A small self-supervised image encoder, trained from scratch: 3.95M parameters.
Rows from block 6, named by matrix and row number. Rows with one number belong to one attention dimension. Each number is 500 + 25 x the weight over its row's rms, rounded and kept within 0 to 999. All counts start at 0. Numbers have three digits each. After the name is the row's rms in percent of the matrix's.
# q: attention query, key and value (stacked) (model.blocks.6.attn.qkv.weight, 576x192, the q third), inputs 96-191
# k: attention query, key and value (stacked) (model.blocks.6.attn.qkv.weight, 576x192, the k third), inputs 96-191
q.104 104:528485521526475476458467505492517529475511540483504523540474518539516476528508468494472498537512491465473522473502502482522485476501493505461514538467548524527530481482494527502478504470459455480513482525520517484522492538525540523513553454500473488525518480485502465497471507538538478457
k.104 102:501517478487500505522556506522553491536495482531492520489479469491480504489486522477502540442513511527482492514516536539480478553532506518506484449520525498478481492550482499512503550502481517518519512488486428541466554500499465502477487505450503513487490482480475496497497499515496543543
q.105 064:521477512513494484468454506488521521475532528496519510520497526555509497502491485507472480541517498446465525479494484461510472468501482495466516541468541507548534490465511529516491489474455474498522503536510539465537501542535532514486550470485487488530507481489517476485462495508529497445
k.105 067:498517486504480508513572479515556478517502472509510535507481459521469498507484533483503560429504497503458501489503516536467462517495525511496499457511532492484487481542505503496494551493485489525541502485504425525461518524485491497489509493436535517483509497484467493476494535522496545518
q.106 106:457529478480514513543532478516478460526497474518486475476516478464500524472488526492541526463483510540532475519488492526477516513506527511520495465530463472469470530528490468487508504529528530523482517478468467499452496473488458485478464540501523499465487528497495529505535506479468517542
k.106 099:502486527499496500498437514479433523464512516483501482503522524486530507504504480526505454563502491480533498501472476453513529461479503487505519552483480500532521521459516506499497441503506483481485487525510569472539482479498527509514505512566483497528502497516536502524488487472508443457
q.107 094:472543485479527513533547496520486477522503495524503463468517481454501531479476533496532518475478480545519472510486465531484493514492513524519491475523460463469489516511494467492520508523528534525479517464475463495467481472495465477484468542504520500469484515490487532505515537469473529548
k.107 089:502483511504486492485447502480447517465507524487517471506504530488514500496496484541497438567513489486531509482469475454519542469480508486501522545497490509542525511470520514474498447505503477486494495519505569477524470485493534513524514496557473494541495501484560490521477500469514441465
q.108 087:463525472481528519521543479501479487517479469506477471458523491453496500464523523486535520457466478531532469503484499542491523535497520513538492457517458501459464519521502487509523506532542528509484494471470481526464491462485456502498458536500544506480495526509490525519518498465456513537
k.108 085:491490513510523501485433508476471517466522532465507489507514533505542501517499478513498471561478496476531509483491461461517535453478490488480513533479458502523527521470488491480495439514529492487470513516493567463544476488509515496503498510537506478510506511523546482515497481502505437455
q.109 139:536468530520475477464461523479524533484514515472515527530480515545503486518517464505455482526526503454473535480506515464518474486510482491487516533474546528526527474474506530519488504461466470475528478530528531505535521525509535520510541462502467490527508473500522460504474479527544467460
k.109 122:487517478503492513512565491521557485535503486512490530498478471507485499502492525458500556436508512515467500510521523545476463543510503514512487447516524491465471495550481491518502563490484519515514510473491424533471521518494472486478489500439514503472498492493456499478516500517495549537
q.110 043:540485531526475472473487547507506509474540536480520517507486525512500488503507483541467509523509506471447531515483494508504478453504482495484479501455510491510506523506453501476497499475486478471512504536486505493548536517525519508472555482482466490490495479510519495462462496517512505453
k.110 041:496514496517485487503535460503547477528493487491506522506465474544470502497489538474495534435496506497470536484528512536491499543516513486478507469516543504513502477550470520504511562485453469544505495497527411537480497515478479515510508495464540502495498482498457516467488530497504540516
q.111 134:474535469492531531529543474504489477525494487533493465478523488459489527481478526507545527477482478541518468520485472543478508506505520516535480467526468475474470511514497480486514497526532537507474513470468468502467477482480466494483471539503518498476492527486491539516518530482470520550
k.111 118:510481519492509492493436510471437515468504519481512467513524523494521502501505483542489445570506484493531505482478481461521548454491501485497522539488480506529522501458515516492497432506507494473489487527514564461525471485500533521528509501562494486524498500499539504530495508467516449478
q.112 066:466528472490524513543528485523483466529471449510480481451488490460514529483502516492552535467483499550531471509499507524486516511501506510525498478515447476473487528512479467484515478522521528512483510465488484501455503471476453477473457536506511498480492529505500542499516514468476514553
k.112 067:500488526508500493490427515496455511459508525479509482511515538477506502516520473545509460570492481475536503487477495482522534458506499505501494539477475491510521518471518502505506426500508500492473483517501577484543489480503512502519493510559459500536496514514536506535484482464505431463
q.113 076:451531469482521521532543475480469485522497489499485479469527489448479505497499522505537503465493481554529470499514487535472535534502519497527506465519459496470482514524494481495518504515518533500487504468461485514449504472502452491491463531491526527478501510478468522512526484468456525546
k.113 081:498494517519503498487428517483441530476517523474501479493521530485526492498519474513502456571498498493527508497495475472532541477488487492501521536475462525523518519472516500488499448506513502480474490533508574477527481481509520498521490505553491498529498491515546504514496475495498447462
q.114 101:542458528521477461467458511503508515489495516474530514532489518554502470523520476500458480541531523465464529483499518474522484481502475484476508536474532523528525476487506529507488498479466465476510489530520519499547520536506532512514553465495466493520510488501506475495479485539544483464
k.114 094:494507481494484494507559501522544495525483469527500519500470467493467496492503520471495527439514513509467506518508539538481478546534498504505484459525528496475483486539498502525511557498481510513509505491487426540455544509490486505482485484454494514495492493493462502485502489518491553538
q.115 076:538449529514490491456457501485493524473527516494513529527506505551509485517496457507471470522507492470461523485518509462527496472504488475463513531490536518522520493472501519517483499468463449469512479534525536499552517522502529527520540464497486503536510477505498461493473478529534478468
k.115 077:488511468498505497510556489522549489523489474508482519500491469510479494491484518461496563449509509534473494513533536549466458541522515510502484459509520501467487487523486484507521570499495520505530510485495434519466521503494466506487491495444540500469499498495447504484517513519490545531
q.116 084:466532486478526508538532473492497462526489475515491465468521486458493518494502522496549524472481505533532482523500502524471515517505530508527482457531456499471472518524503483484525501525543541509476523462474459527472479483481475492486463541488525513487476521493478528511535508486467534531
k.116 085:510485506499512485504427516478428523464511532471507461496529532492529497490518493529511442562498502490528488498479471460518532470483496485498513530473479508519522522470511497482493445522528487472466480519492561453528486467494511504508490511545480489530499513500537499522494484481501443468
q.117 151:463539470490523526536540478515479463518492483526480475468524489462492523477487530504532518467474479532526474521487468536472515508502525510534484470524463474467469519513507472490527494528528532515470519476477460500464483480479465481485472539508524497482491528494478537508524519469461523535
k.117 132:510480510504505493494439505470440518458506526487510466509521522495516493497514486530496439559494480490526507481478469461521543447481510482483519545483485499534528494457523510496497431509507491481491494516512563463525469492501529514519516505559498495519507501498544497540497508468503450467
q.118 068:540476519515477507472484511513510532484509513506523532534487516532524518504489457509464486537536517471453508493504526466525470461487488510501505528491542514542524474498481514499509501478453477468512503525548507491534497538503547520499555449505477499539504469527507480492464528513544471463
k.118 071:508505489505487513518566500513562468516493480521503514497486471506479507505485517464485548430507499506451492516514519533474476529503510513512479448518535497465477483524481495524498539492496517510536508462511424533489532504500467490489486510468524508480493498509457489475519522525482567529
q.119 079:524467512527489493472447517495501538474527517485505513521497519539509481516488469497475481538507515469481528481521496465520485466491466482468510543481542503524512466470499530497493511462482459467527489523537523472548515524510535500506551460499476483523499480502522457482479490522541469454
k.119 079:494501494482496509519557500520561491529509488520490539513474478518475481493481517474493561442508512518463498517528519532476459533519514514493493463505532499471477490528482490506495568485488503526516506471491421536465518518504476484497497501450523514485499484494455500479517520523509560540
q.120 096:468526472486512526542523494515495486525507457513491484466511470452496525451495532503534501471490509540520475526502489525478511529506502486542494473537449478455471518502511482514515490531525541531484509461476488510482512468480459489491464536496513502482476521517497541525528506456450535531
k.120 095:503487535508513501485430487478449511457515524477513483503509540504536504503516475515496472566492494482524509490479476472527527452477494491499505544476474496522516514445512499489485440503529498493484497512501572453535451484507524496517509508552494485510514504535534503501502506489496451463
q.121 097:473522482480514516537535490490492464528480476508478472475512494467487525490508538492536516472479493549521481506493494544472519523499523506521488466530452491472479515529494470493523506519526536519485510474480465520454484460475468496513453526512525508472487514493482542501519509471464514546
k.121 094:494489510513509499492436511494439518471510525478497474506516529489531498493504478535504456562486488482530498485493464462519530461491498495493522540491459503514528507448504496483502443518515500480475495527500571448545481486499527508508508507561491479525500506523532505523494481473509451458
q.122 102:531476521509468466461463508507517516489510543496520522526473520542520480536501475518453482525508512453467531495508505465516478458505496489465508536464547516523532490485503520513479494467459458472528497524528509476534499529525541513504533456495473479523519475502512464478478497533541482452
k.122 102:497519482494487497510562503517556486527477475531505523499469468493471495486501521485499540436525509524481500521509523541478466548514499516519479450521532505475481482549507499508504555500473510516525504497488424537466541504499487494490494498460499521494490481474469504497503503508487549540
q.123 110:455544484475523524528531475520481478527493480525494470465513492456497517479470532510540528472490498543536471523498482528486523516494518516515495458531465478463478510519491472480518495525531543526466514477469466509462488475485463476479456529494522497474483523499488545503521514478454519536
k.123 103:514490519497495491479428515473438512476503513475509464510516526498523507497511485542501448569490482491529492486488466462525541456493508494504513549479480508533521516462512512486500437511505483478478492521507569464526464483504529505520504503549486495521504504502551503530486493474505439473
q.124 079:545479541525474480466454520522528535476519523481503542543479511535514494506494473531469474531533509462482525492510512487516474478484496504483488535469535500524537480491485516497498495485479462505533497516540507484535514537529535501507533462505450475530502466506529456482466498528538469463
k.124 081:508519494487495507517556485511558476529485478515500526498488468508489518500492521484510543431522493512480496500497540530483461526505513519504487457528536491485473472528489504506493552493469510531545499478493434544466514524493478509498491496457507512482492509493458503500511511504483568535
q.125 071:540484540513489488482450520504515525511518505501501530529489503540510500529479459523469473523525500465449517487497527495525460460495508514481494540491551514537527485484476521531507499470478460500510492533538531502530503526510530517495550465506453485519501481517520464481478521510546472467
k.125 078:490514489497502509526565507527555494511498473523506500498493468482464507497502533485492530440511510505463505516512534533471464540521507528526484460525534477468476504550483480508509550504476513509511512467486415528464545501486473496485503509460513514473484494487460502497500513521487561528
q.126 133:464542472489528517536533490520484471511495482526478479459517493453495523481480527501544516471487500534525472514485474533483510517503517505519487469528469479466473522518500466488512500542536535528487521470458463504459492477492466482482466544500528507466489517499492540513532518482466533541
k.126 116:511486521498498501493437507473446519462504526484514468508513532490527503494513478537504448566503486485524503493485476453521537462484500482491508540484484499531523508466521515487502437502506490482493481514516570473535471485506536521522508505565482492530507510507553503538490492475504454469
q.127 059:455545500494514516539516492516490476515475449537493476472507462477489533476501538503528520477487497526509466516490478519474523531506530505531471482517450486456487529510508477479500491540537521532472515483490488532458497481500487506478449516504497495503504520492498531524520523461466530526
k.127 056:511489524518495489506432510499460508492517523486511478489505539480516509518511463542506446550496511484531480490492478453539540471488510489522489550481488517507529511481523518501497443525510508472491501510501581471529505471483535519516488490561482495547493515507555499527487471498479440444
q.128 066:471509483488524517508516491546500481522505500524485483486531502486503535505458504541550518449490529530501457547457483532475499479494528534490467473539476464471485511532458472487512505535535531503488530467501482506455498492484469478469467528508528490481481510499500539480528527492486529537
k.128 063:510491509507507495505421502502459508467503531480470469512520536488534513493488478538518449566490492492508473500473441486519501465498512488489498543505487483516490531466508505527512457517528510492459497503492571465550458485483506514498503520554479499518499505497517501525485503479468471463
q.129 049:495513476484506489528513493505491484515474462490479442482509491481484488470525525493521509477492468530547483449560464489465515525509513454527517471512465447492485529540529495487481492511515513549476510482478479516491498480523481490484470541488556479465487519475491546518504480468468515555
k.129 056:521503541478473517484485497473517528516493475508537483526493487494508504506501498511480468536531475476461505506501501441504520483465490498500497540497518491510507489481503513463485470491451468500545484491539517518520508513485520514512538484541497518532468504499549478515460525476522485413
q.130 091:476543481490525517520528496525501457530501479550481467481512483473512531476453523534533531474487493522527472544473480531490500500497532507501474479526476469468481504527488476484515503522533528525483520460477464498472498473474471481476459543498524508488481505488502539498526515490464527543
k.130 083:500496523511522506482426478492448512459504521501503464507523536491512502500505476531505444558482473470509487490485462465510533459491495496498504546491474498535503511474524503505499440510527483492478492510498579460532454483498530514503531503561488479523507512511541495532500498465498448456
q.131 090:541480520510486486481469528456512544488498497474529493520476514524494458502542462490457485543505473467493535460545512473512482503496457493518507545470541529520523504508514520496491502466476462508526474529500542493533519526526527513510548469511493518529514475464527467525481495482542458464
k.131 096:513503488481488504504575502501564492533490476518524526497475466508482493502492519489491546446531508518477534498525536523486491547506514501495487480522541511478488476548500518482501539494462491516533489506502424562467542513509483506502506480461523509506490479475480495496486517493521539525
q.132 043:512477518493520472486503512511485500533513510459498482491466491515483443487531494478496518477467479529499471441545448514510509531484463456484540523525505502508507546549504481511487532519514517527503493478454470494492484468530486504518479524495523494490525489497483487493511465478518504536
k.132 044:539505501475470520487497504470509497479487493499540468521480484500510499501524510534505457534520455491521486497507474466527513496466513508504449533524545505492529499515514511474478518494437481510569497509519463517516501517515506548516525497506523520569442486455523482519473544471500499476
q.133 160:471537472494526540528529476508478469521483480542476474476528486468495536478480535508538526469487482534532471533477473529473505513517522519529470471542463473471470514523501475490525500539532537509483513475473468505468482472468464486482471534508530491478475519493481529507529519468463534531
k.133 132:492476502518526489484432494484448508456521525487494468510536546487517488502510480512492451553490480481529500491488471468505521460502495478478511527473466509541522519447511490497520453507525505470477498507510568447530454476515524505511505501556503475503504505503539500516506497491499445480
q.134 075:511449513527495491469463503480497533478515545473501536516476525526513458528506479495459480511491527461467517501517516464530473484497486496478534524471544518542502491464478524511492506458485470470494475516529542488553511515528529521527530478488474493521523499499510464486486486543538479460
k.134 066:494525482495501492513549499515524472519485476521494503483479471503506496503493547485494549424511519542487514525509532542479478545520508510519488468520524504466472478539486483526492550513497517526492498486490419521453530522508457487493466512466507511475488482520458509478510495528492559547
q.135 138:457523472501533510528532483505476474515495489509480466468523505466496502478500538493539523463476487534536470517519489541479535519502494492505516460526468479470467517512514477479501514536536541516479518461484470509462473476499473475508453535507533502466477520503477530513530493480458530531
k.135 123:513463518516509477463437512478462529463519532479505501524513535522516488508516466500478462559498499458504523470502482464519489464491483485482517541458498512547532498456496494514497464488510491473493491540503575466544471506522532496509522484530494475514521493505527475504481476514524449465
q.136 045:507492522504490483497482509513506537504518509505531560522522500520502529527439490503479515523508544466480503568479525504521481469498522509465494505471489528489526486483497501527480471466473505447513516490552504496531486522498525506480498475502478504517513475525507483478511485566531527466
k.136 053:477502495524498505515507501544481498497500510491466507492483523517490495522495523502514507474480502526530494507506512518507489517507494504485501488502485512480478515491484488529495519499553503488460517499460508480494482466506487468500452497470509494458546490524454502494541455512497541568
q.137 079:484532476484513507534517478515495461554503482538478482487517497471509539490461520519545519465493512539522476538463486533476495501502522524488472471518468476453462501545480487499527496527542520513486514475476445496457489493464466469466463521516533505484464506497495537498520537483465541521
k.137 073:511512528505505508489423492485448512485494514490509461498508534492527502521490474552505453561497476494520484485472476477503529456486501511484515551503484487526489515464507513511504453508515505492486496526509583454541468486513527511511526508556489499532513509518532489520497488471488446463
q.138 071:555489515493485504495483506488510503501493491508520495541485503538519518481507477501479480543526498442456520512488501467519442473510504498506483530473545522519524502508501529513496499480452473498525477512525550496533507516478542525482537469498478475521514485513522455514479508480539490455
k.138 061:473501462491524503524583501500525495500503485531497521491503477478460481483521522502512536428523490530492525514515536513465494534540500509507491448527498494452491506516520503502519538498490519501500507485488445536463515494502451491508477498487537505463509495504457531506540523484496550560
q.139 085:520485517496481483469470507463523526504486492457530507522468522536493462487545464481458463533515497474490524452545502473530492508509467483506531540487543524527521505492508526511472504467465476509525462522510523499524525513538541527524528473496497510531533486470525478520470491492537451485
k.139 096:512498487479491497507570510504576489528499480526518517512478467497471490491495520475482542445513495516466528506528529519494479546499510506504480476522550493471500488536503512488498546496467491532524479500504429573465539528503483513490510477475515519506481478480490505495494518506507531530
q.140 131:462529473491523509536529492498486479519477481500484479462521497462492512486503531498535527463472473544541464518502482541472534531504498503519502468530464484464478510515515477486505502532537536524473512477483476501457473465487471479497463534504531501472475521492478537512529499480464520537
k.140 119:514478521507523485463435510490473531469521531478510514522517529514517479514511465487472458557482499467509514481499468469522502462470484478482525544469499518542519497453495499498503469494513479478475489540520572454546482502515534496504521476518499472525521497516541476492488490509515452452
q.141 080:531485528501471476464486528450507526504502482457529478538464504528512474490562485488458465543518484473490532434553490459519505505490457490511513531481545516524531496513533525510487506480478481509513459535499536521517512524538524525518548463492500517521523491477505481514479494486540466488
k.141 088:501494473493482507498562512493561496522501485519508509515484462507482494493502518471483535464525512519463525496528527500493488544495497505497480475510545494473497484546504524493511543490460481530544500500512430569461551529493493504499513489479518517514466475480495503493478512512514530517
q.142 046:478515489491512529497520515518533478472508520538480538480549498477478558471485524528515526490498526518485507580434538511513454496528525546486438488498492508500514514474505489482495476488502514469516506488479468510491496504445475509455512510504519518522488507505483496511525532524499532523
k.142 057:485501482501521517525471511502454478450525518491466501484529528482498511484530502500512506541464491507539497495483457505484508481530474498490492509470440497515501550475515472515501503515540513496458518488439567451527479465505490471511476513530512484462530511501492501499519505477471479522
q.143 138:525470520510479471474471518477507542471517516458527524531481508542511463519522473485460484535515519464480538465519529461529493492496483484485534541460533519540534483477505528512488497458467465493528484531529529495533517521528529516513538461496479498535536476505516473508480479519532461467
k.143 120:499518483487484506521577511512559485540493474510503525496471456507484498499495515479494560452514516508480506513508537528496474546508499506516485460516532493462480482555485510507488553496489497522523510491497429551471545527486475504495488504448508521488494491495477500475497498520495544527
q.144 158:469539472489523511527536482507477466527485484514477463471515492460488514474484530503540524469485483541530464518501480530472532519503510510525495466528467485468470515518505470495515500535538535521480512464485473504463473467479463487495454543510535508471478527501476531509527498479462535541
k.144 134:507484514514524479478431504489458521471515527486505491510524541504522491512516472505485454557493506479506513480487483462522500455492500476478527540472476506534525503446512490505510456496513493469470488526513586452550472489502539497510518485531488477505507494510532483510499481504521455456
q.145 043:499488481521504505504522493467499533491488524463508457480489489528456492497582505458482517503507460468505494434562464513515501527499459483515514513479520498498517498506544491489492499493475510499506478493462537475530483503541489489511520514491539486491516485466479512535487478490526481486
k.145 038:536499495476498509506565504476546489542472490513516507509494451511508476500528512523497492478534464489486537484539514457494485529505504502519503492530537512478495477528506498458496512495466491503547499496509473554488570517516493506524537471511496527518451495462491481522480536488501550513
q.146 061:474543480507526521522547500538494485484502476541477506503516488468475536460484533515545508458501495531526491562446496522492497495506550528509424453516486470460495510493494484492505483511518521489518513482467474520485486489467489495466489517502535510493484506506473500502519541486485537530
k.146 063:476495516510524498498438515508443504449511520468487511477519531490506496479521484495530488548462479479525483518476464477497530487531502488502507513488447495526498532453502484502495455512529519493462487492464572438530473486496512478485499522543490488493535532504526517505511496495470461463
q.147 092:470518465499526508527518483536494464500507511537476496471537490471488529502454527526540514450498509529515479543476497531479511492488520524493477473520466472467469496510480483503514480527535534494481539478486461496456476480477482485489462536490508491479487513523494540486533519512461546537
k.147 099:486495517508508504504422503503434492476499517476483480499523537493527502496511483517518454550486500494524485500482467484519506461496494497500517527479465508527508515448508486517491450506529508481462502503494578446548458483496517486498494508531480478503506512519522492501513492489483459473
q.148 045:529482491501476531490486515491485503434504506480534511525499473511456512475489476487471483509551492482506521516463520462522492500506508490536480535472548494518552456449517505491477457472463454462529509501515544506557501507498514535514513464516459506503502467471534476521470499489526494493
k.148 041:474521478515513515521534494514528470489520502515496565473476485521463475472538490460494558447503536505474511489513535511478483556527497499479501435501503517483503486474504491516501524512481512496510515490477493496467504467511489474485452511463533473463557521520479520498541514509482550528
q.149 080:517472529505488489480492509448511519506489491458524486529462524521498456482559465466460466543501475472498516438545490462512493497503468497516522541494540529525536493506532519510472497474468477505508462517505536503532507514529529515522532473493501494538531481476503486522477478491516454475
k.149 087:511497480474487496498566503503575504532497475529515526496478464510477484487501519473480544462518497511475531492515530513479484532502497508499476475520537506480504491534495528475507536502467493534532481487518431571464539520497475509499503482485520506502479481484489493501491519488521541515
q.150 142:469546470490523534532544485515491467514484480537488467474524494472489538468487535510537521476491480534526466537476479536485516496506531523515461463527462476471476518528495474480522503532531532512476519468483464513468484473469467485484462525517533498476472514496481535510526527464471535537
k.150 125:490481517517515488481427497486435505463517526480504469512530538489514499497509475520491443549497477486526490494485473473513523453499511484480511529474471512535517503453518494504505446503524498472479490512506570445534458482503519496507509505557501487516512512493534497521499503483507445471
q.151 089:539468533512480475468491516468509534476509497470510497516467511523489458509543486482465475548510487475486526439533514464523503516508472481515519536473527510527528499503522528509473520479467471508525462526500531502522518530533518519528548456501478512516530490474517478528484486493526466479
k.151 093:513496480487482510503569499500564499544488477511510525497483461505482497481497525475492545449516504507476530497524540511493494536516505502511483471525534500483484488533494519489509545501460495519521495487501418558457548521502488521504505484476525515492482474482486496483495506512523546531
q.152 162:474543479492522531537541476518491462515493474535478466474528495464480534472492526502538523463486476541524471530478486530477519508505528511526476464537470479461477518520499478479524499532525531504479516471469465499475480483465466478497464539511529503479468518502478535501519516460462530534
k.152 137:500490511513516492486430500484442515453517533482509471508526531489514496498521482523503449559496485482530499488490471471507528459501502478486518533480464501536520515441517496492512452517518495462479498509499575447532459482497518497509507507547508472508504516496535494526497500474499452471
q.153 079:475507479494522529525513469535483470507507504544469507471541492461503531493455514530529524455500524544506484561457496540474502489489543520503470463517469488467468494504493476498510478526528524489464539480502485498466493464485482482492476520508522492463489515515482519479536520511461529535
k.153 087:479494518525523493504430494493428512469502517484486470490530546492524517497495481524524470551478493491521470507484460487516518464499498487489510523483455506521502520459508484518501444504540516474462505511502573439539452471495517486506499516527486488484520514521508509507509489488490466476
q.154 100:481528478469521531531520489522505475531489478544481464486517491465492539474471524529541521470511494531514468544478485525474507503502542527518460465523461469470488507517492480473519481528514527512480523469476455510464487493482472485472458530507524511489457515508487534506524527490476545539
k.154 092:497482520506514502492429498486443514464507529490499477501520541488525506504508477517500469567505474470505489496472464471515513454502495487485507527479478506533525505450510505504507441504510489472493497510510585466535467477493511506510526509548482489512515525500547506534484498469503460451
q.155 137:479534475478528529527533486516495459530490485541478479468516484458485541475480531508539521466484487535534463528481487539481505505505522524512473467527466483461474511529500476491521497531527535521474520471469458512469477476466462489483465528512529495476478514491481536516526531467468529530
k.155 119:491492504516526493481423492483440518451506528493496473502533538494516495508513475526490455557492480492525502483486476468506531452496506478485514534474474514539519519457517501495513440504519506476489491522508572444534462474500520500504518503550496478512511512499525501516494493487511447470
q.156 068:472513474497533504516501492542506480541506501517494480463530508477507522506456516518532535476503520555499471543492491540497524500485536495497505479509452480479496496525474482479492495528521522509465529474525437497463499495502480477490467524499514484468488502523500536473523490501468543547
k.156 061:530491533494501486475414515481458520472510506480504485502508534526527522508502467532492440546494515492486469502473482492510486466496492513504512531487469508519496485482505496542469446503512477476487473502509570480545461488506532507516523512534444482532493500529534470517484477497485454449
q.157 156:527465524505480473465462515486521536473517525458523526527479514532510464522520467494470482533510526465468530465514525467520493495486488491482526530452533526530525490479506531505478504471465460498527485534523532495528515527536529516511540461491469495520524476500511475500476477532539467464
k.157 129:507515495483473515510572505519560497543480471508510520490458459505480508488487523474499547454510523505480511516519537535488481533507501524521478468530534490464478480556495503504490556489484503527518510486497425559462553523485470496498495501459503527497488491493473498485501509514494548528
q.158 117:470540476481516510531547493513492472529478473531488467474522483456497521483492538506535527477493491536534462508489483531476529509504511524529474473533455476471483516522517470490503497540528535522484514470471473511465488495483460489491468531504544509477468520499483530518525519480468534551
k.158 101:505479535509518502480434510482478520464512528480500477515520532498510495494511474513485465579489483467509509485489464456526519455476496488491519550464495507544531511470510513492500456500512481481497487522520582467557479497496530520502532490539498493534508510493546488523476513473510448447
q.159 124:531472528509478481468465509494522519496524517497520533536489516544509491519495456511471485535506520464462520501484522472521452464486507521477488538468548524536519475495480526512494490461467473476513496531531528500542530524498533514498534468498466492521529483511513468489478516519536481460
k.159 111:493531483482483513528559492531531469528486480521483495476487477481488518495473541508522547434510500539494492517496530543476502521506513520523472458534503484451457495552490490509485539518515513522501521473495429527453527497490454491489471525483493518474478512502457524497511506488475552544
q.160 102:476543485483515517522548496502505476513491458527487456477508497471501537466483520518538513479487490527524459509480485523485521509505521510532483475531463482456477504534513471481501507544531535533495512474467464508462475488493463481488461528520535506476468516499491535524518506472463524553
k.160 087:502478531514516488474423490481474522476515525479516480508522533496503489498512466501479455561497483454502512488487469465524521469488499486485504553478495501553525515469518506488514461499509494492501483515517586465543481500499532525501528492554493489517501499493540478522485512470517451449
q.161 071:475507465487520509531520484542503480499507525544489506483545482480496553501446521519528512457483517532507478564448514530490504490502546505481465456513464487466485506499475469494521481537516534467481543476502485506463501475468479490483458522513498489487480519530487522492535528505466556510
k.161 082:489506504520509498508425489508434508476503518482491465486518547487510508511493485523511470545484493489527464494478467482499522470490502496480508525487450500506498506457511474508496471505544506473472519502481567444542451472507504487510491525537485479484523524513505501513520478512468475474
q.162 047:528475522497485479495454499495512542464508525491497536522519497531485465495510462488486501526486507463466507516508518496523496482489458512454555516447510544507534481493504531525478510484454480494493467513532539498518536510534519499495531484491471490523526493499513472502486510557551483449
k.162 042:499523467483504497524534504503527493528493492485477552484488468521513509515466525469486566467487514506495494512507529547479464509492520487502506473492501487463486492526474488536503546496522508494481500511510422508454533496495481481459445508471513502468528497546463518469523487537478550553
q.163 124:527472533518475498482469516499513521486506515496513537532487498534514496521515464496468479539523523460465529483490522477525463464488508507476498533478549518528525485492489535517487500461466467489518481534523530493544533523501531516502543459488458487523531484503522465482477513523534474458
k.163 106:486530481494489510525565490515540481523485475530492493482472467487491512495493542504528541446515489526491481522509537545479500528507500517527480465531511484444471495539504503498501529507490519529512501468486420536447518489480454504500481521485494523480489495489461519489510513492486542540
q.164 119:482531471480521522534538485519501459529487463544486467471526483473488545482478525513532524469495493532522461532481475530482516496499529527519469475537466461471472515530484471472523501525519538511488523467483458497465489485471464485480461526516530504488469523500488537501515522476459525533
k.164 104:496496526506520497481432497481437509464515526490502474517530535483513497487515482527494445560489481477519493495491466461512513467490500498498504542480470514536519519445523494499502445505514488484486489513509590459533449483492529507507525503564497487516507516504537485517486493471504442463
q.165 153:534471530520470490469469517496518534481510527467525539537476512537508484524512470493456480531518519465468531483505516473529473475493481494479511537467535528534530494479498527500494505459464468477525481533514533492541528529523534519505541468487463499525527473505515469486471496526534472464
k.165 131:496519481489481512525582495523538478525484471520493518479481470491490514486493533496516542436507506525500500526509523533488503541509497517531480467529519497449482503544497501492490548498485505532521513477469416537454538504492465495495487513469513525485498497493460521487509511497487556548
q.166 122:528465534512478471462470513481520541478511515469528529533475512543507475516519473492468473536514514463468523462525516475519488494494478491487529527466529526533530475471512522509488498469461459495518477538523540502537505521527528510523540469485480500523522482499510473500467473514540460461
k.166 111:507512494484480496516573504513559485536486479518503529492466459508480501501488524483496548444510524513478502505511540538488472545502507519506495466514531489460487484550486511494485554497487494522521512492496419550462545518491466493495483504455508508491489483505462511474505506518492552522
q.167 034:470503524483497499501518492481518482467470489476500468485474487490484533476491524486530498500481467508512471470534453513471524518502505493530524499477498521466492524519533466453486486542481497547537473469488450513465461486464464530525502516509560499488502545494498507532515515445487473536
k.167 034:507502510481527498468475513471518523486485499477512503482536481505485529488499487503481447578470479497515490481499451504494504518471490488481496521457483470536565507521484540483529489489486469547503488515521533498498476494503516501512523463506519500523491500494543467544451501520509475459
q.168 108:479531476490524533523526490522502466526488477533480467471516492471500539473475525514536517466494493535525469534460480542473509502503524529500474458539465465463480508533491477493510498529522526520474517480485451505465481477466470471489463532517534502486471508503489540487525520495459536532
k.168 099:494490519507511488488420505493427511472510523494493456505519539486523509497507484522493437561492470488522488501490467474518524458487491494499516544491475502533516513467517486497512447502515490476477486515502578456534457471505521501507517497557498488523514521502537492524500493486501456469
q.169 079:543478529498482467467487518466522520509488473464529483533462498534487460489546483483466483534511482468502522445535496463531511507491460483503522543484541511516526495499513522492476515476476469528524472539495541496531523516519531522532530477515492506526531470475515463520487494492542469481
k.169 090:522493478481481505494569504505559507545486472513517523514488463513484492489493505473486535464515506502473533507524530510486484535509496503499474478522551510480489476544485526484503538487451483517536497502511434564470542519499480515504517494461523510507480470475486488489483514513517527510
q.170 163:476541470495532540530530482514486464516482479535479475474528487468491534483486530503542519457481471541530462524485475532473506504513517522518477469538466476462468518522501476481521504532532530506473521464480469506467475477474461477494470530511529502472470521494479525503523526467462531534
k.170 131:494483509525523490486424499482450508458517531486495474501540542488513492504513482517503457557483482491524499493494467466507528467497494472485519527474468513532521525451505496485511452510517508468468498515502579448535457478505516496500500501541506480508498515505535503521496495490503448473
q.171 061:523481540480480475491493516454524530506500491458522479515462513517499476473570484461487487523509466487498513442546504488504517500499477473513527522490539512522528500504538525477489503485481458511539472526498501523523527506518519511507533468510518514511510472463526484544466470468511473501
k.171 072:530507481480492498495565517503580516520500490527529527523489452498491477487510499492484523481520511503456543489530542493500486516495494494500490498518543502489497494537508533484496542485458488532531483497517444555461540524496501515507528494475511531525474489479493480505489525505514517499